config.toml
num_classes = 2
head_dim = 64
moe = "soft"
Rows from block 2 of a small class-conditioned image diffusion model, named by matrix and row number. Rows with one number belong to one neuron. Each number is 128 + 32 x the weight over its row's rms, rounded and kept within 0 to 255. All counts start at 0. After the name is the row's rms in percent of the matrix's.
Before each neuron's rows are labels from the 100 images, of 14848 (inputs lightly noised), where the neuron reaches its highest value: "strongest on" is what is common among them; "patch colour" is the nearest of a few named colours to the mean colour under the peak. Only what is clearly more common there than usual is listed. The data: telescope images of galaxies (Galaxy Zoo DECaLS). In brackets: how many of the 100.
# fc1: MLP up (model.blocks.2.mlp.fc1.weight, 1024x256), inputs 0-63
# fc2: MLP down (model.blocks.2.mlp.fc2.weight, 256x1024, transposed), outputs 0-63

strongest on: edge-on disk: no (52); bar: no (32)
patch colour: grey (84)
fc1.547 094 [137 144 147  88 161 135 137 142  82 125 181 164 128  91 119  94 187 190 149 125 107 105 122 109 128 145 131 143 180 136 170 175 146  89 145 111 127 169 158  89 147  97 108 165  66 115  99 126  94 134 126 142 124 153 153 178 168  96 126 119 153 123 134 150]
fc2.547 094 [153 133 137 128 116 165  83 141 123  96 124 152  63 114 139 101 156 129 177 112  92 149 133 145 134 146 130 137 103 139  77 113 157 160 140 127 134 116 142  81 158 164 113 113 188 116 110  81 113 175 135 114  97 123 156 143 111 114 119 120 103 111 156  60]

strongest on: spiral arms: yes (41); bar: no (33)
patch colour: brown (72)
fc1.24 098 [109 176 147 127 153 172 125 140 127  70  88 121 111 142 104  87 102 142 198 140 149 115 110 147  92 146 123 153 204  65 181 184 156 115 122 118 103 124 112 157 151 119 131 118 127 161 159 166 173 142 176  99  92 126  85  94 159  89 132 142 132 123 118 150]
fc2.24 067 [ 98 147 124 123 152 146 134 148 114 160 175 121 154 154 133 120  80 137 114 148 135 101 128 128  95 138 106 155 108 164  91 196 151 123 128 135 195  81  98  97  93 102 103 119 134  74 102 157 145 152 147 103 162 115  79  67  83  99 128 113 121 114  98  61]

strongest on: shape: featured or disk (64); edge-on disk: no (51); spiral arms: yes (39)
patch colour: brown (63)
fc1.752 095 [126 128 109 177  88  69 141 135 149 159 139 165  92 135 121 123 157 177  87 141  84 137 120  55 178  50 160 174 110 131 124 104 121 108 165 103 135 153 152 106 137  77 160 177 159 125 127 152 108 134 168  98  65  70 132 138 167 110 123 121 157  86 130  75]
fc2.752 084 [111  95 130 115 146 119  90 113  99 125  98 110 137 153  75 138 163 120 113 148 106 134 117 129 117 116 117 182 119  59 138 122 179 145 135 110  61 108 106 162 139 101 183 149 141 158  81 206  95  73  67 139 128 165 145 162 106 106 148 109 132  93 106 155]

strongest on: roundness: round (50)
patch colour: brown (86)
fc1.97 096 [139 128 163 100 124  79 179 126 145 119 165 108 136 163 128 160 114 130 123 134 126 122 101 124 128  79 165 109  53  93 160  95  56 159 147 181 146 117 111 128 127 161 129 119 112 192  66 131 190  95 179  62 186 101 143 181 175  95 105  99 132 211 160  62]
fc2.97 090 [123  58 120 165 166  76  80 101 115 119 123 108  97 163 139 137 106 119  98 147 143 141 140 104  88 140  50  74  92 118 133 139 166 127 153 124  76 124  97 122 109  91 103 153 183 202 140 156 116 108  98  87 135 133  65 212 118 163 216 139 166 104 141  83]

strongest on: spiral arms: yes (44)
patch colour: brown (47)
fc1.262 099 [ 36 146 151  99 123 177 104 123 131 141 145 161 150 145  94 128 179 158  93 228 108 113  83 150 143 172 127  76 112 107  95 131 163  99  83 174 111 108 125  80  72 100  89 182  90 127 169 160  40 127 157 143 171 143 155 160 107 123 131 167 145  93 144 156]
fc2.262 096 [202 127 132 109 138 143 159 122 128 157  63 188 149 134  79 111 153 138 176 162 121  83 152 117 130 103 131  82 130 141 181 133 181 141 108 139 145 110 169  53 151 156  74 113  98 103 151 101  93 153  95 109 150  66 147 160 149 102 102 177  99 123 135 147]

strongest on: edge-on disk: no (55); spiral arms: yes (43)
patch colour: brown (33)
fc1.468 119 [150 116 150  60 144  96 129 111  97 121 133 155 170 171 199 134 184 131 153 174 150 129 197 106 116  97 104  88 182 131  99  86 107  84 150  84 107 104 180 169 113 110 133 152 165 116 122 121 193 144 137 135 138 136 124 160 130  86 123 167 144 123 106  99]
fc2.468 148 [147 142 187 125  92  87 137 136 141 184 173 110 114 143  29 105 173 148 142 127 151  89  80 146 162 103 132 115 114  81 123  97  85 143 137 127 121  98 184 145 113 168 122 122  95  99 140  58 123 121 124 131 103  87  86 144 131 191 131 136 130 139 155  92]

strongest on: bar: no (30)
patch colour: grey (80)
fc1.312 093 [ 99 103  74 121 139 123  92  92 115  76 123 111 134  73 107  56 175 135 162 220 154 116 150 142 110 114 102  65 149 142 182  86 111  98 147 105 137 156 108 132 164 125  61 119 118  89 131  86 108 150 123 128 120  97 173  76 131 131 167 158 162 116 134 124]
fc2.312 111 [153 134 136  98  88 150 131  94 107 134 137 119 124  72 132 162 144 129 119 159 156  86 104  82 169 147 116  71 200 115  83  86 158 171 165 115 101 123 144  90 142 142 127 145  92 127 133 126  81 130 108 144 131 140 207 102 109 114  70 130 162 137  89  44]

strongest on: roundness: round (46)
patch colour: brown (76)
fc1.80 103 [ 97 109 105 143 183 143 146 137 119 161 171 127  89 187 116 162  50 129 169 133 131  62 110 105 148 102 133 162 142 106 179 113 110 123 129 149  97 117 112 139 144 107 147 165 115 218  57 122 181  65 164 184  86  98 151 110 154  96 151  84 132 141 131 169]
fc2.80 099 [132  85 189 156 180 186 108 143 127 116 203 132 153 201 137 110  96 158 105 125 171  99 154 117 138 129 106 131 124 106 104 134 203 169 162 127 174 140 117 178 113 172 119 145 191 216  87 110 143  91 131 161 128 115 102 125 102  94  89 109 176 102 141 124]

strongest on: shape: featured or disk (62); edge-on disk: no (55); bulge size: small (29)
patch colour: brown (42)
fc1.217 108 [109  88 154 181 162 162 139 130 122  87 120  90 161  97 104 136 169  97 135 117 127 126 167 102  88 118 110 138  85  69 191 173  97  94 101  63 125 116 130 133 166 115 175 132 138 182  86  97 150 125 107 195 155 177 167 127 128 138 157 133 147 135 179 112]
fc2.217 124 [ 89 159 141 137 125 184 182 168 136 167  64 161 152 165  98  35 143  79 164 177 188 134 121 107 103  90 100 138 172 162 112 197  91 139 158 107 125 103 157 166 110 117 103 159 141 140 190  26 173 132 152 137 155 114 103 155 131 144 123 144 154 138 100  98]

strongest on: shape: featured or disk (63); edge-on disk: no (60); bar: no (40)
patch colour: grey (81)
fc1.767 102 [ 97 121 152 175 113 168 144  87 161 125 111 143 141 128 139  96 169 143  81 140 116 195 106 108 130 184  76 171  76 124 124  97 112 124 125 166 127  67 130  78 167  62 113 168 152 192  99 213 137 120 193 134 133 146 109 105  68 100  95  97 121 160 138  86]
fc2.767 087 [134 109 138 144 106 163 142 125 144 115 130 123 192 110 163 111 133 142 132 144 135 141 155 115 121 128 124 160 181 139 143 140 124 131 118 164 105 166  89 183 169 142 171 132  85 165 142 125 130  67  72 148 162 155 160  45 125 158 123 114 129 155 122 188]

strongest on: bar: no (30)
patch colour: brown (53); grey (40)
fc1.293 113 [137 172 124 160  94 151 142 153 177 142 152 140 113 102 113 137 189 181 155  98 159 146 135 151 136 148 101  98 154 157 133 170 129 120 104 108  95 124 186 165  98  76 181 116  88 161 192 168  82 172 110 135 151 141 187 159 130 121 134 135 150 116 135 129]
fc2.293 132 [107  87 177 130  92 116 144 176 115  97 181 139 114 111 191 102 117 115  96 103 159  87 125 111 128 139 189 117 151 178 125 104  88  87 144  95 119 165 151 119 122 131 101 143 120  87 148  77 118  83 151 134  94 176 148 172 144 115 115 148 125 147  98 222]

strongest on: spiral arms: yes (41)
patch colour: brown (63)
fc1.400 097 [144 131 124 115 124 116 147 110 114 100 120 163 106 123 133  99 149  54  94 112 129 133 123 160 137 132 122 163 130 142 121  90 107 124  91 140 148  79 139 111 135 143  80 120  97 177 109 121 104 107 102 103 139 167 177 118 122 148 138 114 177 155 181  77]
fc2.400 085 [134 105 116  93 118  98 120 144 169 112  74 130 126 173 149 152 164 110 132 141 154  92 135 134 106 150  94 118 107  92 122 129 138  88  93 150  87 109  94 129 133 154 206 184 189 152 123 111 173 126 168  90 108 107  99 111 105 201 101 116 107 160  37 160]

strongest on: bar: no (30)
patch colour: brown (48); grey (37)
fc1.744 093 [109 138  89 165 105 122 164 164 103 206  88 155 133 111 136 108  64 158 130  96 162  81 138 129 132  85 146  82 141 118 124 141 103 133 123 176 133 133 134 108 131  94 121 134 131 160 108 131 114 170 134  86 177 150 176 112 182 161 123 116 153 126 124  94]
fc2.744 086 [101 157 159 157 147 163 106 100  57 100 145 132 118 102 142 139  73 173 159 133 158 102 105 127 155 141 121  55 117  55  68 147  80 146 140 129 111 196 123 118  62 135 151 114 135 112 129 111 106 130 148 143 172 171 150 100  62  70  92 122 146 131 106 115]

strongest on: shape: featured or disk (60)
patch colour: grey (70)
fc1.763 101 [104  99 189 127  95 118 113 145 133 142 110 154 136  66 118 112 110 150 119 155  59  89  86  74 145 116 164 103 104 162 173 122 125  98 138 137 156 145 137 111 138 122 113 167 119 112 150 171  15 122  74 127 100 129 128 129 171  82 104 103 121 160 113 103]
fc2.763 103 [111 124 101 120 160 116 127  97  11 118 100 125 108  79 139 102  66 166 171 151  68 108 176 135 157 140 151  91 128 156  79 120  88  92 129 130 120 154 135  45 143 106 105 121 151 144 118  88  63 160 147  94 112 146 128 119 161 155 112 108  88 119  82 106]

strongest on: shape: featured or disk (61); edge-on disk: no (52)
patch colour: pink (44); grey (41)
fc1.516 099 [108 102 109 205 134 100  50 106 144 117  81 183 110  95 199 135 160 109 116 104 106 120 101 154  87 161 136  97 160 169 166  91 133 130 134 121  77 107 105 126 180 105 116  79 148 116 175 137 119 101 150 110  76  69 146 158  97 125 152  93 117 128  39 136]
fc2.516 112 [138 127 135 170 115 128 156 138 134 167 124 142 132 112  73 105 171 121 184 146  61 101  81 125 156 119 152  81  94 133 131  81 106 147 123 141 136  96 119 141  89 133  86 102 100  87 120 139 111 130 118  87 165  74 163 116 165 148 144 108 107 143 177 190]

strongest on: edge-on disk: no (53); bar: no (32)
patch colour: brown (35)
fc1.526 110 [152 154 133 188 126 130 154 134 113 122 173 127 130 135 116 124 195 187  99  98  95  93 149 198  87 137 120 144 101 119 134 166 141 118 100 108 107 166 148 115 146 117 174 158 131 111 109  94 124 109 164 138 172 139  95 169 185 100 106 135 104  78 191 123]
fc2.526 116 [132  67  91 183 140 129 125 186 114 116 119 118 120 116  97 144 120 142 142 166  67 157 100 153 136  88  52 126 204  95 118 142  60  96 138 122 115 130 130 108 113 162 135 100 154 186 125  81 145 133 123 132 141 137 136 168  81 170 187 154 151 169 116  72]

strongest on: shape: featured or disk (65); edge-on disk: no (57); bar: no (36)
patch colour: brown (70)
fc1.573 111 [123 115 132 162 130 126  87 166 108 151  98 153 121 130 164  73 172 102 108  90  79  98 128 148 171 104 134 124  83 154 151 157 135 140 166 114 155 107 149  86  94 138 148 142 172 156 118 130 154 220 190 147 171 134 161 107 151 138 184 143 150 140 143 151]
fc2.573 129 [133 169 102  96 122 138 144 140 212 146 115 210 102 169 117 109 166 140  99  76 116 147 106 159 150 122 187 135 112  60 156 178  42  86 149  92 137 105  96 179  89 141 102 142 136 143 129 140 144 132 126 108  92 167 140 100 170 105  76 191 106 117 142 147]

strongest on: shape: featured or disk (65); edge-on disk: no (59); spiral arms: yes (50)
patch colour: grey (41)
fc1.115 096 [ 76 165 152  83 100 151 172 173  94 109  56 130 190 146 144  93 140  51 111  54  85  72 111 149  82 138  71 147 161 127 140 107 107 114 139  74 100 154 168 109 156 127 117 127 143 138 101 168 112  89 119 130 185 147 180 109 139 108 147  87 150 105 167 161]
fc2.115 095 [168 161 154 122 137 131  92  76  83 105 160 147 136 114 109  68 147 123 166 140 110 115 105 159 136  84 158 170 133 137 152 100 120 126 142 105 166 123 108 146 185 115 100 124 102  99 162  63 172 165 135 100 127  96  94 101 175 124 148 133  81 160 135 174]

strongest on: bar: no (30)
patch colour: brown (54); grey (45)
fc1.253 119 [105  61 171 195 181 197 186 132 123  93 122 125 169  63 115 105 143 151 127 129 216 155 135 161 173 122  81  87 151 138 134 101 139 137 112  98 128 129 157 118 157 102 161  84  99 113 213  95  77 151 168  53 119 107 118 161 155  81 141 154 127 132 157  66]
fc2.253 112 [177 112 112  99 100 160  94 110  84 240 169 112 159 102 163 170 123 154  94 152 128 164 162 189 161 155  96 122  98 130 126 146 133 163 154 118 138 216 141 111 105 126 117 145 144  99 162 155  51 116  83  73  70 161 149 150 121 152  85  90 145 137 181 162]

strongest on: edge-on disk: yes (28)
patch colour: brown (67)
fc1.446 099 [165 153  87 183  46 101 136 151  69 107 136 132 128  89 169 113 127 147  91 120 103 102  83 160 132  88 111 169 131 202 140 148 144 171 161 121  88 164 154 143  90  95 108 115  54 132 136 170 124 102 115 131  96  83 150 109 159 113 133 142 107 145 157 133]
fc2.446 084 [117  71 156 149 154 105 111 112  47 128 111 174 158 147  92  90 128 173 101 110 150 104 186 135 199 156  92  94 106 175 124 128 174  99  99 148 150 126 163 166 120 141  89 143 203  62 128 159  97 136 135 139 150  76 102 139 117 120 145  83 109 115 130 174]

strongest on: spiral arms: yes (39)
patch colour: brown (74)
fc1.239 114 [ 86 129  90 168 138 127 114 153  93 119 118 111  73 119 149 105 141 109 129 107 100 180 114  98 103 128 128 122 115 176 157 118 108 148 148 132 128 137 138 101 185 144 143 130  89 119 201 138 181  86 163 142 118  75 165 135 186 106  94 185 134 165  95 136]
fc2.239 125 [145 116 133 151 101 206  75  90 111 198  89 111 114 143  90 147 162 137  95 152  84  85  87 140 147 147 222 157 168 180 104 103  85 105 131 142 132  99  48 149  80 148 139 132  97  82  54 128  98 170 134  76 154 136 109 127 142  72 141 125 128 156 104 124]

strongest on: spiral arms: yes (41)
patch colour: brown (37)
fc1.279 098 [134 118 106 153 180 108 181 136 151  72 118 117  82 152  92 138 134 139 173  77 123 117 124  97 189 158  69 185  59 111 137 161 163 102 154 118  75  80 128 150 150 179 125 159 107 116 178 149 139 130 148 112 148 147  86 114 116 105 154 166 122 120  97 121]
fc2.279 082 [ 86 180 141 204 180 106 145 117 130 146  96 144 140 149 127 118 183 117 113 119 119 151 195 112  98 121  77 169 132 156 138 164  92 140 147 142 182 133 108 135 136 141 136  91 119  98 166 108 143 172 114 147 139 147  87 149 128 179 105  75 135 130  85 111]

strongest on: shape: featured or disk (67); edge-on disk: no (57); spiral arms: yes (47)
patch colour: brown (53); grey (37)
fc1.283 119 [163 101 172  92 191 138 157 103 142 146  80 131 123 105 174 199 178 161 141 144 111  89 132 226  98 120 104 125 145 137 193  89 137 127 108 129  80 137 140 108 120 112 157 137 124 145 188 120  21 140 133 138 149 146 142 123 112 150  95 117 128 115 116 131]
fc2.283 121 [182 168  71 135 152 126 134 163 142 162 148  95  96 106 113 108 118 132 129 138 139 102 152 132 149 153 111 134  78 142 116 104 161 110 144 135 139 107 109 161 171  98 133 151 149 124  74 141 128 122 110 115 135 131 116 121 255 121 130 122 194 150 119  88]

strongest on: spiral arms: yes (42)
patch colour: grey (53); brown (46)
fc1.438 115 [127  71 133 171 110 172 144 112 131 164 129 197 183  85 103  90 159 160  47 126  94 147 102 151 152 112  78 149 128 140 133 113 144 103 121 155 153 114  95  88  90 115 135 153 130 114 107 168  80 163 138 181 133 126 181 153 155  80 100  76 111  98 138 142]
fc2.438 097 [204 137 165 162 129 124 100 121  73 134 145  97 120 132  83 133  71 149 123 152  95 167 168 139 112 149  77 140 120 102 106 144 119 135 115 161 159 207 159 110 137 106 124 119 148 120  89  97  57 141  99 111 183  91  89 164 126  81 138 171 136 169 152 157]

strongest on: roundness: cigar-shaped (33)
patch colour: grey (64); brown (34)
fc1.349 100 [ 89 140 158 131 135 159  93  72 132 133 141 172 155 174 127  42 168 122 110 176  90 104  98 171 154 151 158 149 137  83 129 124 136 149 152 120 135 123 145 159 178 128 115 171  95 148  78 156 135 107 153 138 181 124  57  71 105 127 169 141 170 105 164 121]
fc2.349 100 [152 153  98 176 187 185 130 119 203 153  96 142 134 113 150  53 127  73 143 104 146 152 119 117 112 124  99 169  85 147 106 134 131 119 175 128  81  96 101 107  72 112 129  91 124 154 170 132  84 164  50 145 111 119 102  78  55 165 122 137 150 144 134 101]

strongest on: roundness: round (46)
patch colour: brown (47)
fc1.742 081 [165 118 162 203 160  82  93 123 128  45 120  92 104 142 160 105 105 133 157 142 102 121 227 127 162 121 152 109 134 134 135  93 135  81 130 153 105 180 116 129 158 167  95  93 136 148 153  87 110 148 146  68 111  78  89 157  95 108  74 103 116 110 128 143]
fc2.742 082 [110  97 117 159 177 141 128  45 130 144  45  59 128 122 133  80  92 169 147 125 109 106 177 104 105 145 149  81 129  76 136 111 153 213 185 120 103 109 180 117  99 101 126 109 150 110 173 155  95 157 103 123 217 151 113 158 136 175 165 158 136 128  98 131]

strongest on: bulge size: small (25)
patch colour: brown (56)
fc1.506 113 [124 119  65 192 162 106 125 167 108 137 159 152 105 115 134 118 158 157  92 100 163 154 120 118 156 141  88 179 104 172 108  86  74 133 159 134  85 120 105  92 156 121 162  78  91 124 182 157 130 107 112  99 147  85 117 107 192 120  92  98 104 109 122 128]
fc2.506 138 [122 215 132 201 145 123  99 121 161 155 117  61 137 145  75 119 193 108 133 113 120 150 124 131 144 108 118 153 145 156 124  85  93 139 160 156 123  77 115 170  74 151 144 125 156  80 133 135  98 120 109 171 149 109 138 136 116 110 127 111 123 187 189 103]

strongest on: edge-on disk: no (50); spiral arms: yes (42)
patch colour: brown (34)
fc1.574 109 [ 94  67 116  96  92 133 152 154 127 137 150 110 114  80 131 100 141 115 149 135 152 159  54 140 126 103  94 209 128 155 102 103 106  96 132  81 150 109 185  73 150 143  89 131  95 156 199 145 138 161 121  77 154 125 123 166  62 186 109 214 162 100 170 133]
fc2.574 124 [156  52 157 142 134 123 144 101  85 138 149 147 167 158  95 106 137 109 142 163 169 153 133 152 137 108 179 174 110 149 150 133 186 167 112 126  92  85 132 142 176 106 133 176 107  77 161 160 116 125 134 115 111  95 164 174 203 124 136 104 134 170 153 127]

strongest on: edge-on disk: no (52); bar: no (36)
patch colour: brown (65); grey (33)
fc1.567 128 [156  55 152 149 178 167 151 110 153 159 116 152  89 116 165 108 179 166 146 160  81  71 136 180 139 129 164 110  71  95 110  99  79 134  95 146 106 127 130 144 157  88 146 107 102 166 156  96  58 136 128 121 138 176 165 161 134 146  59 135 140  97 104 114]
fc2.567 123 [195 222  80 173 124 177 124 151  79 176 156 123 125  87  95 135 113 174 123 115 181 115 135 104 157 142 154 111 103 129 129 175 115  99 186 109 129 148 122 149 144 111 117  79 110 122  74  98  67 147 107  97 178 129  96 207 169 116 138 121 113 136 139  84]

strongest on: roundness: cigar-shaped (35); edge-on disk: yes (25)
patch colour: brown (73)
fc1.286 113 [140 152 101 107 199 105 139 155  88 136 115 168 126  86  17 100 131 173 152  54  96 178 114 150 138 130 187 139 119 129 147 100 158  92 122 131 111 156 155 106 114 152  99 114 145 116 139 165 140 108 158  99  90 120 163 141 104  99 179 136 158 111 125 176]
fc2.286 107 [134  83 171 167 147 119 151 150 146  98 133 159 139  96 207 201  88 176 131  63  78 146 110 135 175 125 202 135 128 100 123  92 188 133 147 115 127  86  78 124 131 136 133 100 123 156 140 180 103 150  78  94 161  84 182 120 133  62 148 128 128 105  89 110]

strongest on: roundness: cigar-shaped (39); edge-on disk: yes (31)
patch colour: brown (78)
fc1.759 103 [208 114 150 107 152 124 102 103 138 158 109 183 114  91 101  79 144 124 151 154 137 124 152 203  76 138 162 100 139  72 154 163 194 107  77 162  68 146 107 168 161  96 115 113 149 139 140 130  99  97  68  54 138  99  75 113 159  99  94 134 174  29 147 192]
fc2.759 147 [111 134 150 188  58 116 114 146 150 159 119 160 130 106 120 138  90 128 118 134  87 127 149 141 174 121 191 100 108 153 113 171 125 126 127 113 202  82 134 174 100  63  96 113 126 157 139  92 114 180 191  39 164 139 103  86 123  79 118  78 116 178 187 101]

strongest on: roundness: round (46)
patch colour: brown (50); grey (28)
fc1.740 104 [ 72 128 154  78 178 131 155 123  75 167 102 143  45 158 105 154  96 136 149 132 154 120 141 142 132 107 171 129  95 101 153 101  83 114 143 187 124 153  97  83 171 159 157 141 130 107  91 185 122 104 180 128 142 138 129 108 105 128 137  87 128 130 100  59]
fc2.740 102 [179 127 139  69 181  81 133 133 148 111 121 153  43 181 138 147 127 114 114 146 130 120 100 110 106 137 123  67 149 130 100  95 180 170 116  91 118 103 101 152 119 133 102 187 128 111 128  71  99 155 126 141 125 114 158 106  86 120 122 173 165 121 154 160]

strongest on: roundness: cigar-shaped (26)
patch colour: grey (56); brown (44)
fc1.558 097 [133 128 114 162 117 188 114 163  80  90 177 121  94 158 154 110 115 174 126 163  76 121 171  66 134 159 147 171 192 125  99 178  79 135 121 106 111 155 106 129 173  99 144 154 156 126  88 143 104 168 130 166 135 125 164 136 140 109 133 147 180 171  57  89]
fc2.558 109 [ 86 138  93 142 131 171 101 149 111 255 123 128 107 194 119  92 108 130 133 148 118 127 140 108 118 120 125 178 160 121  99 128  73 159 123  89  89 139 163 127  93 147 149 127  79 147 129 169  84  91 156 148  90 157 152 135 139 117 160  36  81 129 137 182]

strongest on: shape: featured or disk (61)
patch colour: brown (42)
fc1.492 125 [112  85 120 138 157  78 146  93 137 115 217 111 147 131 135 142 179 116 129 115 178 150 172 204  79 135  75 148 127  84 173 133 178 107 122  45 118 129 115 107 174 139 194 149 146 167 104 118  67 104 110 160 157 161  86  92 164 129 111 108 136 119 175  97]
fc2.492 134 [160 155 104 153 116  89  75 137 111 183 131 142  84 119 120 116  89 106 149 154 138 113  70  72 112 182 109 153 193 125 162 119 115 106 139  79 125 136 152 104  75  59 146  92 155 135 131 103 182 125 137 126 135  87 140 162 116 185 118 131 175 160 115 145]

strongest on: roundness: cigar-shaped (26)
patch colour: brown (42)
fc1.544 112 [159 129 140 130 155 103 131 131 120 180 154 215 175 119 144 142 133 134 152 117 106 154 143 139 124 130 149  87 133 135 117 112 127 129 113 166 137 144 111 109  75  94 117 105 162 130 129 131 117 112 134 120 124 173 137 127 131 113  51 146 100  99 157 146]
fc2.544 210 [123 110  93 129 138 146 159 133 117  51 175 140 156 183 104 154 100 175 114 111 106 162 125 100 143 118  90 139 146 109 156  84 180  99 124  82  69 147 148 143 128 167 119 154 102 181 132 106 126 143 160 130 138 125 182 123 139 118 114 131 112 172 128 150]

strongest on: edge-on disk: yes (27)
patch colour: brown (35)
fc1.397 098 [ 94 148 162 148 133 136 128 155  90 122 107 120 134  93 115 140 183  71 145  63  99 154 138 130 151  95 133 178 127 162  67 111 111 140 131 172 125 135 144 154 200 160  49 155 139 179 162 118 138 150 165 163 123  89 107 122 203  95 146 177 113 115  66 157]
fc2.397 150 [ 85  53 128 147 153 151 104  81 105 108 153 158 128  50 165 106 154 159 146 127 131 161 134  98 101 172 192 116  57 126 128 144 134 128 156 140 144 120 124 132 121 146  77 150 133 102 114  63 151 119 100 128 100  84 151 120  95 157  93 164 148  85 134 130]