Rows from expert 14 of block 7, named by matrix and row number. Rows with one number belong to one neuron. Each number is 500 + 50 x the weight over its row's rms, rounded and kept within 0 to 999. All counts start at 0. Numbers have three digits each. After the name is the row's rms in percent of the matrix's.
# up: expert up (model.blocks.7.mlp.up, 64x128x256), inputs 128-255
# down: expert down (model.blocks.7.mlp.down, 64x256x128, transposed), outputs 128-255
up.68 099:567530489485472495466520545459567405499431451473452495482449555589491515498539552393473507489520575508564470562533497472606444539572474570501545486545476543382460494541471457470497436515525513530535545539459486543379542522468518481530587455404470578551477527588467442500425456498445582520480517611543458363524576470484510411474473549574534453567522445432454465489591432484453453510518
up.69 099:437483472476456478500471514537561526470610527427415421530541473379588520498484443569436407557489491547550448582708524444513526564525390405424495497540484522470533418502504523498408596540516544579496553551549455553444588489498517455486478473427462565418534454472436428473524495486470514520527485588559495479476566528517524444388518493530509497452490502468486513505529477548438496540481
up.70 099:498503492520426524404533481532589359540430460480540519534573441510502513443475444499576515471506448494478539399571581466509548485550512498618455499520464573400452455565469518414440520539440529462524582500487532589434542511586484539547500531544543504488467490461481548487503583520432475463529579458507490435447459464579466552553605473416489537464565533569445544552532557494624454592570
up.71 101:481452458470460603456468455497510449470494485481518469472483542522494515430481439585438561499541400499480569503549478504552495486572519516538534533490417456517398535547455516596573414479516533435474537476557522381479472501533406528527453481543538531590454535526471431513405405534481571498531443622531507499526496457594492474445441483504478543454480437409508373450494441446466490502523
up.72 105:508553494596496455504476554461439480510481517513479420556579455450538562501512469551499443522500425521514457510452506570494508453498438408530438424501550480498549591574440488471469507527460456509531422580512488531528486493501525484482566604567559477626479469525406474501613492426536539493444451534398408452470403500510450485480519420568555437541482338528444421424527564528393477459490
up.73 096:429472512493528518519485529507431496563468481444503502513472436375452517476545654540491556468466466445502492431518487577449543416606492431524553495530469457386464540492483453508493532586507466459449370522519541485595484512547479564536509471469478543541498486488495553496447530516440439540527524518508475352460566507497487548530552384614520585534496519447545408589500469541491371399518
up.74 104:478457453472496690486482512474481470547577541465498459449477497566371581482459542517433418498434496531500507484513471467543493608418478456454439534511488502551578484486554457455537527518413515456517506446459456486527390473486428473427431537564504487418581498505368499466538487486561497513514516572455474492522489463462456505497500473514506558632498500531480555412536456572469502515487
up.75 097:511515537509540502428505490502542384492436442458551528552561473549403493483509419487474442471521489487546516474486445584537569474461495519484474497500473439477516542500546438526530413465522568524423497513487464507416560452490565522439464434508502515529484506469514428492412480531493523598469549482480547473583638563524554473481476481496482515460494452551438564527535479517537568520472
up.76 103:494514552509434584464504488549492542472511516375553525499442438421518438569492591489507505491575486524537499406478544541553489449501553449490548517464446534428544576584528485483426505414482555446508543646448543510477480522504382453493441516618470527433466480484506369484540496566489510519508523525450496517562468401528505513502514472504470526530467551505460467510383506514499519505545
up.77 098:463567493499573517514405501464570313438474544391440513439471516509483518557494354531492488470547513522514505514476555569524461437449560560457506515543518561561482493503457434474517497488551478529436517538532521499576475462487505525478466548551516539479516461507464573504415396482446601499483508491531488566513520538512476536425496443547521493509523481526519415484575502481505526526486
up.78 102:486453436495470499423508467614481499510448517536576498443423542500389458542421475399562473472446489423562463430509442558508374516599504561478547569489541443501481468566486490455551527509533512438477550489468583544453551477490506425552562549588452531473486511488517571532537431550505450501473576534546467458571491402523502516403557576397503508407516574502436495527479434496571459493514
down.68 099:553512523488521583492449538471541574447499553489429561538506458407515522516469441440491397516472526523517517455410504486597497586513547464541545472440458475483479500518586413474534458536418544523555564528446527514459506510514481610512497507490465527539615461459455434651410517529522441489546474501480452413529472540418436441518475654363406439529473527516481480533501509508555515464481
down.69 105:509472570540533427441482485507473528508600467522613431449569570555484523498442458447496484432649451482562570421584553493480472555519598503524516523479411449482551481467488503438472532582447543528542484497457566536525415472481504597432391451508542529556476516533550451494417403424409451448565501479460461458542453554522373489391500410454510515511443546603457520522535510558475495490453
down.70 089:522531487462402453547510490522521471483491471410542559467465491557523504520536391511449488490511459526459440480545402484636534534528510477509484489523544571494566542466469525428511548507531480565466494446613495609471500537415473589586541535511507505438527511505472534514539419483498494474488503435521483440525560588517546481521528568616479505450469548607512604485549519483466508480531
down.71 098:460505546552473451492558546533513547411518491590458544535457562453463506659499450553531506493575474519602531456551507410495424516492493473438535464436494508395561555503486485542442427413479452521456495482529430469531574573487562460530486410380530445396501400438492481523382341538461458400435478463459511459503508418532541596531488545406591418504514548554482401490517496462459541507524
down.72 105:605498501575511463614434530452524470454542495513498497490459576502460497531519498516544488529481476471569519491489502464529405490516567458429520614505491505512490446477471499578438398479526428543531596468501423488430536517517490513443512480508482418487451551476336497487518480539519506512509485466442493567497616419490476549464497511520521533345565431583476539544512557510575496497565
down.73 099:469557459509555475558516488472535472487535553492477471444446482485605541490548487567493482490529503557474527490562515436514478435432547513454454502561420394533529512503485487577461436522571509515463526425506559456501537471426525486456516525477510374447518532509394436436409499465472571521611496405579483481466577543508530477605427389535509575520495477502540451495454468579527519549548
down.74 104:562573523461473551522483512440525439487511453505643546540534560566538512462444409463600528497519535406546499519444445477453441580426510552482532523524534534461529425585569480468494517475560499476473505499426509516428518453493475543524483532499481519560583491541548447549576510544530538467507463572511493470462511505426507530429450544594531407463545493554458531474477456441461414472576
down.75 100:398541474474444551519392511440513458520476525456426460497394528487517469571416552533557471422466578609506522499567399498660458491421435493493402438536599578495542492545446454449436490470466531504504624496532466484452516481441426520476483471438514538522474552431378518471447437547533556474603513394465486522521462556403504521518493517457583434488478545476500567473451441465525476523534
down.76 107:386583504476519499447473501558483537514504617538477585531411457554513494390532500527563595463439512442579622479475411430525525507469479523513491437567509479477512456503462486496557456573453371528567475505531558503567478493490505439498556509554420480477427459490466580466440607467487503463567584501520444473484534493447514513522547524398572430467544545488547470491520560471509452437540
down.77 097:544474555553417550542506486484573487435550481518487448517533545627599471474520549440464519491575430460477551458492521451503421503511421533504504551524522459522514495509546545523399517618462478495494509512542588404576474495464540490555533413431452549599397535456532528443528547545512538478505585478560500410434454511528532505511513468404501495461502467433512559535492539511510424556591
down.78 103:470514525555496503512454509539493439427541549478449501522470521587520490508548480516417431480513508427543423492622541587543491494515564501471429453513510514473550520473550513527486396440502498479477583504488492418454543496533527436521561444526499545502458432475560368514430528562447431439424518520456494511611485449488472499492321474551507387535448485380527570467468509481411501532496